python train.py --model="multi-label image tagger" --dataset="photos of arthropod specimens (BIOSCAN-5M)" --train_examples=195000 --image_size=40 --crop_scale_min=1 --horizontal_flip=false --arch="resnet" --norm="batchnorm" --activation="silu" --depths=[3, 6, 6] --kernel_size=3 --stem="single" --avg_pool_shortcut=false --widths=[64, 96, 144] --num_labels=120 --init="kaiming_normal" --residual_init="none" --optimizer="muon" --muon_scale="spectral" --lr=0.011 --momentum=0.95 --nesterov=true --orthogonalizer="polar_express" --adamw_lr_other_params=0.00079 --grad_clip=0.5 --steps=13500 --batch_size=256 --epochs=17.7 --lr_schedule="wsd" --decay_fraction=0.4 --final_lr_fraction=0.1 --warmup_steps=270 --weight_decay=0.02 --adamw_weight_decay_other_params=0.05
Rows from block 10, named by matrix and row number. Rows with one number belong to one channel. Each number is 128 + 32 x the weight over its row's rms, rounded and kept within 0 to 255. All counts start at 0. Numbers have three digits each. After the name is the row's rms in percent of the matrix's.
# convs0: first 3x3 conv (model.blocks.10.convs.0.weight, 144x144x3x3), inputs 120-124, a 3x3 kernel for each
# convs1: second 3x3 conv (model.blocks.10.convs.1.weight, 144x144x3x3, transposed), outputs 120-124, a 3x3 kernel for each
convs0.13 101:183116120121127100116093114169182153157094146133164123131135093098152100111121140111058028102077073148155187146126159070053102076088128
convs1.13 097:132105125148164143114125084156154134141161152157206195115155126090123086088106097103100106104104090087098087079062048098078094175091089
convs0.14 098:129173126136195153099144124115081108162070115129109090091089136111116142083090140121087143144162151175168157107068093079074068057072083
convs1.14 101:135097077093085104060113128083109165056075114085125133175168135127099073090092076212225179174175146133127104066104099112105099106091120
convs0.15 097:139086138116144145148166151159111058152151120132161122143144123181134093169124103109124122134124092085098145076143185109173150085090104
convs1.15 093:152150103139159126126091112136131166098101101092097057140132067103070053112100090108126134121137113127136142118101144146139150140116133
convs0.16 101:139150150114085064066041029152142129119130106140157124140255175136122145194148179167140151147118152120117182125093109129160143117054072
convs1.16 093:109066123107093089113106091142130098106146174061125150142136135172140124194189160061105139063110131061102160136189195125155187128137119
convs0.17 101:063089102123134190117110150125148164128155122114161120065086086137196201155129171089113164147136144154138162124115117126154223152110137
convs1.17 097:107087089142128116113102091139137150115100119103121132140166167162149157174188172195122090137120071123169154161185133131080057131126113
convs0.18 096:148138164144129193131167200176170137150098133129153175174139132066148180122135182087146127069085134099059090111137186122107131187178143
convs1.18 095:116113140174144130122111127083115169112105154205163141066123097112094082117134138145087089163118133097073107170170080143091081144115125
convs0.19 102:087166118123142073112109074182151150198142090130145117035103159059096114093079107172122130162081123203121154133123143120095133187125198
convs1.19 107:148170163148140127128131110142120153194167158194177135141101149129113154132130186082111150059078117042060071121066036127106054124110080
convs0.20 097:170179141168119131132049111122153127118135122173164122131163132096111166090138134124183079151201143142150096113137125147217155104133134
convs1.20 099:130150123137144096099116093100079105084055106105089137173203192167131146190161136146139148137137141142161129129154177129112125120131135
convs0.21 104:102085136140115169139090106135137156083081170122112156162144172141140174117146159180195226119127179123104163139154152078122178105149217
convs1.21 106:084069096138083079175158139167146134141139145098130156186135074184146113184195185075097071077114088108124085088115156078096106093114095
convs0.22 103:094125132106127123099078171095106128150146189128186191098067128159087065111149163137128174083148211081122145107091152087165196117117028
convs1.22 099:162171120112101107162147154176194226158133200146147199144097102143133077097147113092092139082088131088129156049080139070073090114133130
convs0.23 102:125138153138148146114088104147164111146230121106104113036034101000061082098137164193140091114108096164133117170121113118122105086106135
convs1.23 098:139148141113122152186241208095110080103154116039073119089124088079143105090116087077078105072104123087130076114151167096147172079092129
convs0.24 098:117103078105109057111101044050083127072047111099083114166159105086089116176136131090094112063070111092156105115110080131116117105130145
convs1.24 102:109121100087115114100123132092080093151117116173136104149173136153123116153120150113104116107092126149149167090051078108076089147114112
convs0.25 101:147072061202145114161157189203124136183124158141164146091112201092126177148122150106118108068101156153086177105120165131110161178111129
convs1.25 101:081119135104135157128141166061103162095136180139121126149169187160106130188128113063114151146172158153178119169142109131098116149112105
convs0.26 098:145148157141106091128112074132072088173148073140122112085052070123144139132143098073105103149197124159150131104097139103162127100116145
convs1.26 095:145101127130158136143167148130109101108083130201107088045077068093086092102093130143194154170219171131142128130139090154194122135136078
convs0.27 099:129083082164098143183091139159122142181110084113114073055153156059090118123111192101111145095124130116127127100081152119109143099092132
convs1.27 109:112122172115176211121158177200151144135119111170133140073046155101071119115067095063104141141147170133115177169158181159183148157173081
convs0.28 099:139140141118120087170128148106097112115101130153138135107150167158201115086105089120137102112196053067154149152096089144128061107114139
convs1.28 106:083117156127131137136088093189141196157120158135147122106176148152136096114158132132156128123162129153138114149153152160150153178177187
convs0.29 100:135154120105173104085111139125100095188153083170073047079178114130155012090144124086141141135068045139124127201180144122110136139091054
convs1.29 098:037104138065101107113093097138089098160132168096134133183113096177107076193153156105097127128165176178193177159141114135151114121138140
convs0.30 102:095060099133141160087115104131180129125157177091111133121043158084178228149120137174123076078085090123202145079181079104097095072164145
convs1.30 101:153167164122123119161128119130150108154112118145160122129149135166171108182153134199195166119085135138126145136129126129125133156192119
convs0.31 105:120111088126104105142144112135114095119118116129106151128141114161105091228231145058087118102141132086091131161121146171140093158192126
convs1.31 101:122136105107157147141135115145145137115101127181138108133190223125183223094088156118163129145125123136079093095094112104092085127088111
convs0.32 102:196130138091090101114154117155156096184167165112197177105095098138140081178162115089146174139119094100061109099092146097143152141112099
convs1.32 107:146150118174204112166151090130101102136125127172139096139118129154147134117152125154082065182095066176131096122137146160169132084124100
convs0.33 097:158102116108121096142114122120189156107125119157107110131120124144146133141133116145111111143107109136140142108082116159113111179125131
convs1.33 101:105127131121101092181163134186118122216161126144107094131107143117096126092098098154099093145125110152169149115082058164121058235179088
convs0.34 103:117143159099128163081157134115101092138155038086082093160132059149179114083157187151150167116141109138128085106123177092080113163082036
convs1.34 096:159174150071128154060150168122153152167115098070099072115115117122165149137122119119128153158179162136156153091090147083111127129107090
convs0.35 102:121158134129112102105110159122149116106172134105100160130094127113134128104121137128127123116142111141170120127133104115121149117110070
convs1.35 102:130144145110162119080137083132120111154145152177152080072085077139147135132109062070058059130121053120113075087049042136109098154124122
convs0.36 101:140171106141155092123112066128101123100104096116104117089073105130101080140141068176180143122109056123124062131102151085083135061122091
convs1.36 100:155166079181147104184133122092126119072148084084136102147117161130111125125126119139115065135104070184138129120108123151123150133135154
convs0.37 099:148122103128084131137111114125095129171151105204181101121125113099115162126118188140123097144145098133105091088164133077171153057187175
convs1.37 106:103131090125130098123112079099125134092094089146120078176148142126115172080096130147169159113125130084103121122170171121121156109126191
convs0.38 098:090117116085141159071070104104109100096126119170127120132148143195142091152142121161162255141103128181212125144146073174108055120103088
convs1.38 099:104097142121130103157155159138140128169161157174177136157153186122109182166188192078139154083127131104105123115081088092119118104128129
convs0.39 101:137126129133166171113159161133130110153088107187194117106128124101092115148100135189094053212125104134144132095089159120165196144155118
convs1.39 112:126121163123176145135148126151130080109127138115125149164098116151095040171110089178193158156121116124109137094149131092130110148115128
convs0.40 099:148214195165147156163126152169159169161178144164159164139093106117080176150103110099086128112050147103102098107086107101083146108115114
convs1.40 099:086111150142170157162182141148152152129112166128075147167137159155110160203181188076140150089102155103133140156126152158158181139123137
convs0.41 102:121128190079061124065081120142066080096111108110148103128131128097118126128146122127157123142115092139117115106150202144081152097101170
convs1.41 109:168163156096114182106094151186173171164157157187178145144142099131095087115094076213178146177194171140137121134153121113166144153160124
convs0.42 102:140106107146171096055052069158085111156107114152150122183138143167145121113150165217114129168144135124137105127133101115100085101104097
convs1.42 099:063104110060065089045057072129178105122134103126133110079109172142146176174168179111149193161180160185136094166186115158209150125174137
convs0.43 101:140056168170160190200186215136180107110084117128132162115172081122072072121073026077164049103128133104084089099136156165117115132117116
convs1.43 097:093074093139084105084112143101103122111114121094026105090094116086099131043098173159141099174117119133088140142146138143152112176123085
convs0.44 101:206134113145130166134142137084133110078082178138125163107121093139105097152105089103115137126114112182130160140122073128143133133088099
convs1.44 105:143157112120152113125152153061097038096140136134129116144127165083065125070067086130128127110101101102101125110123138156103106155124116
convs0.45 103:134134118078093080070075127170152177189081101222135083149118096093112091017115131107153140150146122135103099141060140126080068136155152
convs1.45 099:169203208149191174150106067162134151179108121147172141134136108131121102102106129154140161119163196135202255126124127132122104097125168
convs0.46 097:160154100112139136123110128077146155066052074113105069095137132178170143164168154089071062103117064096125112131109121171138124114144131
convs1.46 087:112081088160119095182128115128128125096071118076072086078143188067145179095135143173131107143115116104079147163133099135093119136112129
convs0.47 098:120104150104096122100123127180136134125091142141167132129147082224166107186123096089096088152123188073108219168139154177114154170094118
convs1.47 098:103098101067091096189115089157139131136130123122150130147127146130124149100102144129081085167103064175138079119190166176179116112141099
convs0.48 103:158174142132181189102103169079128112133191081105171159114148186175082076119113106077066118129099153191166099115113119127088083152166146
convs1.48 098:117129106158178135166184130125185215159183194122179216110153168187194124183192165103130121087127145088115115094151134131181225110140166
convs0.49 100:152158117197161100125114149147206185147132148121155158101123075082121131101126090181143104134124108139119126105052046120090116103114110
convs1.49 100:113088106144118114111122117126111114066091114145129139137085104159108118154126155124108132117125117118116139111108119097061092160092108
convs0.50 100:131179134122126150095118169098104097126110127142156144143136138081132126169169111088093110065064069109075084077096075097071123116079096
convs1.50 107:087111110132153136143142106090103158104148117145141132115138109151179157120145129099111096103140133144125112112102100086115105094115099
convs0.51 102:120099088115070104192052067132114119139099090132087203192145185095102105090094115125142162125091098128124129135151113135135144115088191
convs1.51 106:171117159175108126166089095154139123164083165126145197133078112125100099122104085103122147141131155148178143131172104116134094071110084
convs0.52 098:115103131109107065105141078176188063110143098144101109134139155152133169107151244128094097080163114052101158133140160128184140111125104
convs1.52 094:142125146156155173135139134137129155113111143131137144067112100086115109135155096117079068098107099114153123124153178112100149149157167
convs0.53 103:111112149164163142085082094089098156164177160191098098099130147080090126126133154114085147113097122192174175159150138166087052165144142
convs1.53 106:158172166170192154146160150132107112102126068099148078109083123117076110107071151100115126105167147107137122113125101102116162104102126
convs0.54 099:104090102123058087146093152080106139040062077064098071121080082099087083164112058117177112090155135138175203090112175138140136147134137
convs1.54 102:142131102145137103172116103098150147155127133170119119134145157129190160097144149142121097164122113130141153120127145122132156084120112
convs0.55 098:110086162096129127132138111111080118071058085126076101170152094177153132118105119179130096150110099116134131127090060136113057119060034
convs1.55 097:117093103153082080159143122096099083124099081129103108165115119155093109145122144129141145100111142117125155114088067127110084130134136
convs0.56 102:180152105123081084081099126163142140116122095076140137063195182098149178153116172095094103093135147081141138110136106085208199083161226
convs1.56 103:141101102110114130169182185117149153135159127082113129134121072101123075115131085121115068065127050113151042159195197166172205101193149
convs0.57 095:120152102106145093075108092160134126121144156163198152119095138139070133121090116185150133178145121129114175102155119129096079153116115
convs1.57 104:087128132156161117102112077119129085122152136121123120154158134142139086110090071043098159103137166138150156096135114101109096136113093
convs0.58 099:142157113130110139085085172121119119155110127168102104142116136182144132113170095119127112090119084087125119148148114099117107098076078
convs1.58 102:066108075114150099101117088071104123118109079146105109110093129101118143125125103151119138197105105235132084133110113139136109170129075
convs0.59 100:081120093102141074131158141120074106107101118051085144165209141155161138146143149157147109136123173158189175131095088154183089122135065
convs1.59 096:136142144108097129118097133091080112119085099139081083088099128113147168105149155089150129102137123094089114129103147161112149119066121
convs0.60 103:105112120091103089125165083169143123154101152130120080084124096111167094101093086099138123107190149111148109162136113153140161129106143
convs1.60 107:104104075126109097097152143082045065129097111114116166138163145180149127199160131123084106090054098074060056088119126136130114128086074
convs0.61 097:114129182073090133083068191119172158097121176057115117108101146102135131142168194181135052251168081147112042115095103167154116144183122
convs1.61 105:178153206138129183134131194212185175185141196169170176128128105131150126142128095081087100157147152165169142114090113137145143113142166
convs0.62 102:109090121102061025143084083140131109123103134165129096080129141088095142156104122089096104128138159136120134129144186139146145119137124
convs1.62 102:130109148092085130125093086167177200123122147144113146134129126126157135110143129102099052118155089138174134104118128115176137134127153
convs0.63 099:159189141210160144129066128098094101073095147133182179102148171148120145179099145115136184119153136171113163105099089063100115101183158
convs1.63 098:099148145176186205165177180093098162102120162135175185147171158114120125116104135151107131144195150144213170137127123113130184067093121
convs0.64 100:108095104124145140082130098138101107129128137134158113171084149167194156095171169107106165146114138135098174127137197164135192191163176
convs1.64 099:155145163070109128122092096138113083168155090164182185135117118095084147126114130128114101090118105051097057118138146148159133197171131
convs0.65 095:157207195177160142147131104166167115148143138117120119186205184092119147085137124128145130144114174114128222152110063097138094141113112
convs1.65 091:102109142051099102091098133128093119132116105133118128151115136104105176051078136157163180121166178097110147145082078102071078144095100
convs0.66 099:086090101077117081121122125154100078113094104153108130066069133097060129168139086074083127103154138076118105118153107120171148112104113
convs1.66 102:097149183144103147124110122112116077086149100051083068123078113096074096099092115077080126108082117118083079181156133153150106119148133
convs0.67 100:126113135101107121079132146094082138073078074143135058138125065128193098126141129140087127146139158111149102110174126144143108142026093
convs1.67 098:120119103124096093160133138136155181154189151102127069124107049144063062117085062128134163139115134185102133060155176073122123082130112
convs0.68 100:080128092067121088103111104099100074184161141147130132116098054049056032123125110187173149124099114148109123144143162129194149204143141
convs1.68 094:103103145115145137158164112107163126160168146140160150146144145108139165079126160080094079125161151159163144098104118071112122077083070
convs0.69 101:110148122136178190170146095054090099113111147125144167091103147106117130185200162141089084073094127155164153078147164096160151091146150
convs1.69 105:099075048141091107138116128097159164082163154124127104176194101160159111094094071135105098134093123148142148089082116127098144107095184
convs0.70 100:143116124100134181061065094170119121115181143146144118116166113126129092125124166130093092084054091122115094146096111130152115150136116
convs1.70 093:107126126146147180151142171179121096122127092113127121214237161211208187160170186126157155117175154133159131141151154082114135109140139
convs0.71 102:188144107185158066101107060092117124152130129171141117143111089156103106195202131127138111135148090134134097151147145158140160159153149
convs1.71 099:104118101110133094099145106141143121155145141189141128126163172102156218121132195179119125169141144194163146113095109130150144106094108
convs0.72 099:044044113015075144051094133124124141123071093135084091150091133101106138099088154180162173130097126178192214096087126152110109170162121
convs1.72 109:154149198169128149193126134130135153161128102174115101106120092122146123087141114138158180127141125150163116093131072099175165053111163
convs0.73 101:058131090089136109076080094186120060203080072143105111107113112104066130153115102104106140131146163164163144100125083116171131153142109
convs1.73 101:172166168192154186173139166145103112155117113107061095167140123138137157109084114211232220136102159129093124135143159105083098101109129
convs0.74 097:112157177157161197140134145140152124103145119106086149106101075126103078157126130151122111114102093077085082106139125121133123117160120
convs1.74 106:146095117182131140146153138133123125165142120138121076125132120163147115184143134153122135070095121101148177096118142041051109066098140
convs0.75 095:188143133171099165191156175102119135107128127044134136157150128116121125097162102132148191105093108151117103109114079115087076133148092
convs1.75 092:064063055084107101094084086130124132076105167108118150075127132107123111112098102149107133135131168110113181080052105118092059155078046
convs0.76 102:155105077117132126098116116153153142080178180054095136100058139146165118137163149075127127118125090166110081096032063159165065150176114
convs1.76 100:065049067148126125210191181156108080135158112114133103115137105172173133109141116152138147134136153105110131110153175133161178097105160
convs0.77 099:125114057108053090121070069156136121151145135199129139123148152141129107124107066093144101124165106092166198097110138127136132136110141
convs1.77 098:146112116148121103087068101094125125115129159152169163159144140089098136116141168090078105098116152121150142114144150077151154105156187
convs0.78 098:179188168100149166132134104148134097152143155133131173046051080052057076069110149071086104159082085169113131096101137148133160193181221
convs1.78 095:089081140104117143118145135103095094085087081104128103184132121101077099115084091120072034133113085078107074093111117058067121108134126
convs0.79 102:091125071101158115147159122146138156121108124177120110137130101117118166082089125089143182139143144135111119122189161113115137152084136
convs1.79 096:177147125174162138215209186138111096154142150078108120092086109120067092145076094145138197096103145090092116150189146155122104181131129
convs0.80 102:114081061117074105112065126182156143173104096131132131152187222137102066131068045081126115083131115094131081064044069057070108077136139
convs1.80 103:145139077158137112097095100137149161120138131104115117063095132058058124119121142157140140118160136145200164092145150137171149100127138
convs0.81 099:132111113098136082141143125144121085133092100170105102126036069138067086139115094133163127174155120138130113139107127117115099181169166
convs1.81 102:101056084098114158107170205134108143104099129144094067144107113187143158162169196090115168060101132092142176124104103108091093130170152
convs0.82 102:088102102074109166136130155148157114108041108197117134168150153127134108091092077171170134138135107134181192164146113154194111133137104
convs1.82 094:180150143185156131113093053119131130057118128107130128133175241151159197141194184095117131107163148177225174095075074142122098142152145
convs0.83 098:110133154108100131149156110118125135200139126196179116139149152142134102091101093187179134105078115090111125147110098157131153127106144
convs1.83 092:132133133175153125184170130114089120065064089047045102127115147154134147158145174074107087068109100084137148101095102131104127136139133
convs0.84 100:161138166190220163240193101113142113180121090179129143160117089160098118087193150125192183130151159115130111135162158156151181132156141
convs1.84 100:090066078114123111109098074079073076058055068070071084151116130111098153123102143112127182099134135114118108139079107114090105156148153
convs0.85 098:101104149132184168116147161080106160087125144094162160131119134100104110147104141087117098095080085142088070108078089160121049136143133
convs1.85 101:153112095126100133186150181124151120121133114115135141076094116062135171080136166150137119124114128122136136144130125136131112138128103
convs0.86 101:118106141159178115081118113119143122140145100055131098072118146021043117101075090148163084081129093077108153164126105157174150115120155
convs1.86 100:132119094099090094120157176128144146139129138104125159130112141105139141095101134094086060139117100115098088112116116097075123097089117
convs0.87 101:165183137187171123102120122158123153167165097153154139103023036140107065129076067112139156113065146141134144126121184148110117181099119
convs1.87 101:130175113113127128126114132182158146141171143087143129119145109114143103101155126136139057140126085154114080139183183172181157133119111
convs0.88 096:193172124088107137111138146142102116116135119117113112142156069164170164103114107111180085151180118103118142094123098093134100114130078
convs1.88 095:101122125138151151127118107090068088085077071075106087095142123093112178146124126118142109086128109060101150139065053165081081196148160
convs0.89 100:139091127126111135184137137122152149099168127114193166131157172142083194227162124157212119165147060140074118195181098199162084122076049
convs1.89 093:103079099138154127149137112105115131156115128169133110123078075080085086125109079109136095142148116157141170179189142151145162165124168
convs0.90 103:128101083160108154142086125085124155067126176135134144079102106098124155130114097116157119148185122083105131052121129117140167151077159
convs1.90 102:137156139111138100142156126171177105153133108169205143135141108140136107141146101149138093152179155189188181153137110163148111149151123
convs0.91 101:102139138099074122124069108178165165165144149167101134113161137128153106186144066118097104137097091146152103172176107148117163112155158
convs1.91 097:100089107131112143149124107127155176172156188148139135165193161137163160116131156108104097118124096165145096167144079137135109136129135
convs0.92 100:126119077131138121120107095136118126122095111131155058105112075133123053170122062147159123098061045155059083066129107120132107098050096
convs1.92 101:148139156146153140157155118159119098123077083134079103140142173145121184105114145143129173123144162159156172163135112153156123139124114
convs0.93 099:113144175086101157061134177147158152126153177160113170128130154125134162143171105126081129177126112113115078116156180130166179177193142
convs1.93 093:083095133130116151146123135116108103100116103079070068093088077090102118127152152127109104120108111126110133059111149102148151133189165
convs0.94 101:113141154084078102088119080142065069157105036139169178135104104145131089113157112090098131112150201148120173109116087109149079089108109
convs1.94 100:119085148120109146107087113147174168104116109118130124123118097112160132076148133117135133142193200127138122075147148114121127106093101
convs0.95 103:137150137146117139143177155114144122082064185114103130087049086111071082095085094142147114133164109100111147086121112115173147139110065
convs1.95 103:097062066083096097136127109087100076122125163122129114122118136094131109150172115076097133098117179131131140109119144128048068116102106
convs0.96 095:152146124146095115160074091110122156116103156090119109150132166138116100162148144126168173153140174152094111156153184115084142150105130
convs1.96 091:203140153140097136101068103138130122117080144135152161172173064184192120144131091158144109120123160124157177135144189126137175155147133
convs0.97 100:105101164092068146121118106158159128132146126185177147126113100145115095141140054172079127098177155128182143163086166103090178115054142
convs1.97 097:124143160105105121136128159140051088146088094143086101148173117178147138143135144077138107081101078091087076138075066133114091198157100
convs0.98 101:116063113145093084135167152135122088126169112130214130161137179102074129123087142145149163142137117147147112148123129113126157099146149
convs1.98 107:175213179132173114139114101114092121119087134139102122065171170077120139107141156182150149126132136174133070136124127167153139165126107
convs0.99 098:123149215125122188063088159116118128137098103150178120129183147084111183205193141166157128153126098213161127147143158151128132176174189
convs1.99 099:081104102114143116151160143119067099132097068134077064104110105160133064143077061108111105108127104170178159066047063091108126148143158
convs0.100 101:091148080120111095133105069153114105159194116096191094082135079099110119130125094165121200094158163090073094136113152155142100157128121
convs1.100 101:128144142086073083099110137106097132098085098078070113140135104078134133064147161119142063143135103145146088125088080132063093128104058
convs0.101 099:139118132146112091108109066115146109106159109178213111095133121074053107127100147145127150167117141177129138148179149154126115159135139
convs1.101 106:137172214169178150169135081114140150173124138240164150111172164108140190133135154115123171161133160158116120146160147138172136122152126
convs0.102 099:112120152078131121111115131160105103088174120069132172133195216148242136117144162066119199098074171123049089092162184133145162110145191
convs1.102 100:134164177140174162139159148160161137141143149089098134106079105156131117103128128082086110166092121196130089114114148114117111190147081
convs0.103 099:113190147100178173062136169092116152140152161115191167069130141105129139163173184110098195121133125098089115118135182100082156163179187
convs1.103 100:127162179151210180190211163112164131147142118146147108220133074221158097169099086062111147069089111100137129077117144082112106091137129
convs0.104 101:146186123139199154155164152144141145143121145137084085082113048065179094060123090125095134109066080111104109109088126119046071198087108
convs1.104 104:168116086154084056135071073102054134098065121120100091102128144154131189185177169125143140137146155123135131196178173141151153108134149
convs0.105 103:125114100130142100087101074046088101128097155169133140159152122105101136121201210108165163149156132127136117109064099160144085137135111
convs1.105 096:116132144150112139148106115128135128120115135111082106105136132146191097135143068117047052099093130142147162121109149117118146157134170
convs0.106 099:073076090116100135186121108151111097109133133139117100121105074096073133121051114121137177147156129163188192120141146076169158143126141
convs1.106 098:132123104158131120144119115150125102135099126129139142079079130099153154101143168118124140091122165109121139054093133073123134064099138
convs0.107 100:074109157139159139130153105218164087167155136154152085124104067115085097174154130050068141047091176128136138133174190187142147141109128
convs1.107 098:119132087140127090188159136125092096131108127190105114121072107157150139183164176104117135178154162170117128117091081120118062132110102
convs0.108 099:037099089048103110099145071169214134168121065213153131105125108084116158114122171141090094131140164125083116097159114138129110143102069
convs1.108 097:130133132143161168159143116105114081106107089064052090237128104216069101143120137143149135113122109180166178088060099101073171157159183
convs0.109 094:179105102174086101102090088132107117100119111085122132161158136153182138111151144107106124067163107061148089212121159132103136108136069
convs1.109 101:129126106107111140123119131100099130136134123127121158127123086105094101061051095066102076073140103109141159148111119121088112114098134
convs0.110 102:110092124081115103101125084094060098108151106082144158095097120073171146164118172110109062160101119193125159137203191140171128084123056
convs1.110 095:141151132100162138114118133147179139161173140140134158130125141129183186164176194137122123122099105115081084057080076090115121113141174
convs0.111 101:104101100088117060103074096186126122228139112115159133086090160115116131172161150084094135106169140134182173175142145163146173083117153
convs1.111 100:115112192119170188169153141091102126114116129118130120105115118137160146109138153107109072118116146124146180058097106090108113096121106
convs0.112 097:138174152109117138141097116153142113100198139086104126127137083109167099178137146147067086082054085119084105166078044097085070058113108
convs1.112 096:149146093112106111074118154125104086137152068133117080143114087162149111135132133148136187156116148185111120084082094124161155130157132
convs0.113 097:164098108170112127194137166112082080107110098134141146067095138091098081123119110185135114171155142141147167165139106188170109139127078
convs1.113 101:115101075141128097142112112104112152046107169159162187115142131112107139074092084190191173189143132187161123130149152114134114113124091
convs0.114 101:139219099144167105121114143133125167172117185118152185184143125119109151086099126239152078165110093098094150117144055124113079101068110
convs1.114 096:095103160077067136104096165118107103108113158131114110111131103134103084111107096137124095129123097140096084094148136138201204185231220
convs0.115 098:156154141141122097198172104052086053095120072158111090148121111173137061150153128084066164123123174113154118109151152176135118149095036
convs1.115 089:108110075084097100050092133030073141072112143098095117080089088115111068098128121134133166115145171115131127145182175159205183087153170
convs0.116 102:132117085119109096199132123205141122161083107198070093124056096154147120194152078159135135113087099144171122151132156126115144128135190
convs1.116 101:121140120145163140166156101134109126127124077095120115124140158135168142126140109094151131110198224117163149127138085107075100095105121
convs0.117 097:162147139098127097126130128135120139120160149127168153116126168146204189125134113117104061111119064104122140112081113108104106083055106
convs1.117 104:141182135169194121111142082102169194100124144135136125117133120156157122147155130181148123194166151196132104131123087093071062090090119
convs0.118 099:070115058092195145102143154178132115104077095188127052104148109155113106034101156102147128144118091147135130101093119147116189222157163
convs1.118 098:134140120150155145111117104155166144147080121128066108123118115142141118156138124124077054151109086135094086121102034108091066125174112
convs0.119 103:123149140079114095061110120120105148179136160133154166088158221099114132155099147090152166097172147156113088152139143134131112096137126
convs1.119 104:093135194123157160116141133168161180164172163102087125125162163150180140179159139132122149149126115133166150069126124077109160123096134
convs0.120 099:150148142127148167096107139078069133117072127123118176107109131096162176154143159158113146139145102063100089144137122116108138113125138
convs1.120 099:134148151102137142107114128153121104183146116145125067169152108150099155134078097166138097150137101092157196125115093133117110135137143
convs0.121 099:149187113117114086129071032137082117133141165148165118053095116071081084085060090103155134141145127139141089110082073131127115152145104
convs1.121 106:127094120086103110094121147118129078093059064118102098110097124125107096135111096148147196139116128160157176111189184163169145130133097
convs0.122 102:146120134135087116193104066128123077206157077123186189113127130082053100107126162048077155125108134176176153059101117128131130141101097
convs1.122 099:120098128144120117175138176083121114126135166099105117128137082151165112111137122136146167144136183129154144093114052134130062169158109
convs0.123 102:099156118156161112132150129121130062155127123079136142069000032057044056127064051135145111107125209172183185141106089104143194165130072
convs1.123 105:130173135140123130163159134127148188112123156092068126110115120072121199074128174089111134083061112095133139121070067077046081126118110
convs0.124 103:169178189158141164086109113160150124142100116132132153157160152132155129136104109134018026163123074141182156193170099193120112191177169
convs1.124 106:139140084151149124174165121179116129152123092106107097122114102127122100085120127132104124171141135202143096174155106145173164146137139
convs0.125 095:135073119139106112176124178137143131173179129172145136087125091109148134141145149155163178134159147103112149050092094101101111102089116
convs1.125 098:165130108144111155141093143153118163117095154116119140173131144130129159145143159103137119119130139119118150062093146078059110118107139
convs0.126 102:129102161119101164146131128145154130057117122087147137086169144092100154176152153071124134185192125162231112076139203075136179157172131
convs1.126 105:095070131089100118101124146151166148147151168182176166185180132128153160139125152133117141075084113074103113172138149142084108113074078
convs0.127 103:164117080112046089100086112145113091172188106066091115142157115155189166115151175113150148101086122109113143106146146109107106162157178
convs1.127 096:111122144099132159114113165119130113144126160109148161119124079137148130109144151153127123138124116164167157092118122115107128137064133
convs0.128 100:166138149151122170157066140123113152126096085172169160119072121116113150104117119079119131122151173167129093149158078115167085104122143
convs1.128 100:092135150129146156164176137114120152079136162086130186142122146142097138131071140082113114064094067089144100150115088122140100112132094
convs0.129 103:154133167143141156144153200210188136084165179115126114111139168097060074084038067096140119135122081112108085130125130107179142100145133
convs1.129 095:120130140137187157145127117144139133091077103077121075093169159087097122119082077106089102142133167123147164110075087149080063117087090
convs0.130 101:149135199150179202092130192110080108066120146095137149146123166151122107124090135079077100121106171197158162078056099116144199202133227
convs1.130 092:084099096114142122096132135106100105109124112114125100073030058087047072096077122154147127097150136092147121142146117151157109116159082
convs0.131 100:085091139105091133102127141115154134110140120161085099118113097101144117097097087098140150102122159141121124070096121170167149079152084
convs1.131 103:120151157069099143115142156134131105153180139150174188146094140125050118118095152159201216109147142113165139107173177148146143111155134
convs0.132 102:145098101162069094143106143080149192082147109098138097103155109130116174164108143213206078133144080075088112149099124094129072121086094
convs1.132 105:175121130149121154106113146111126128109071083115115095167128102148100068146099066090099082100159157110119129055114143087113185145136182
convs0.133 100:066077139123135129133091118146142153101108144084075126093130147124110121150134127112116158055098175123150212165171103173142150126080113
convs1.133 104:113109095111135110119142101151149173110123158099115170093080074131145087137201108137115150134088113094097111117110112145137145138180180
convs0.134 103:146153130150167142085126139169140112196155119161155093122109112160116176180154161115087080099136140136150130121128073100118154148128108
convs1.134 097:094147152098030076127056087169139092121145118111130102124123085109099085109069068141157122112135115182166150218207168152197145115116085
convs0.135 103:045092118053109104091121119130155127138140157157117178125138166173105102141128139185114106149095133168158150179125069119037054112164214
convs1.135 100:200160155130115089089130113169143117134104128090121154105113117152115094145108104127123101116105087118114109116123134124112102140129118
convs0.136 100:178092059159116106148139187148138129124120117066055151108128118138127042176121084095119214067090187129161137156107166069045164146139185
convs1.136 098:085103096074045137061050146163110143175139094215185157140185110142176102089149124172174145146149114106124085176164170178201176106139099
convs0.137 104:135085068088099090116150180115135140112066133119109151098154097122097116102072119108102144151099114086089081130138075184176130117118097
convs1.137 103:148095097181131130182079115145155092142155066122144108123039070149077107120094127166159111136130142150091112147173205137171186131127157
convs0.138 101:147146162150160179093076108069071100072082110113130135178161106149117133121109132144117059137096053144163104089091092150107048120065085
convs1.138 107:129120085111090068072100075164144124167145129098132135187171097194178118153139122135149169117092145126103146117108105126124132136106131
convs0.139 100:094110095127148139156139123124154131106101105105050107116146156107168167103170201110124154085011041116040012124101129118076087141069074
convs1.139 106:127146175098099134099073087185125103194136078150143120119046114161125111118148137154159148164125131144128134172179113199142050163157085
convs0.140 100:127118108107099091094103091120050093139108129136169142134150041205202090044105128111139154130186183102106118135148143121124152118143082
convs1.140 101:125113134127111143114142180186175118136123081144132125159147183125135152093137145103104084098146146136148156115113107116127118143127105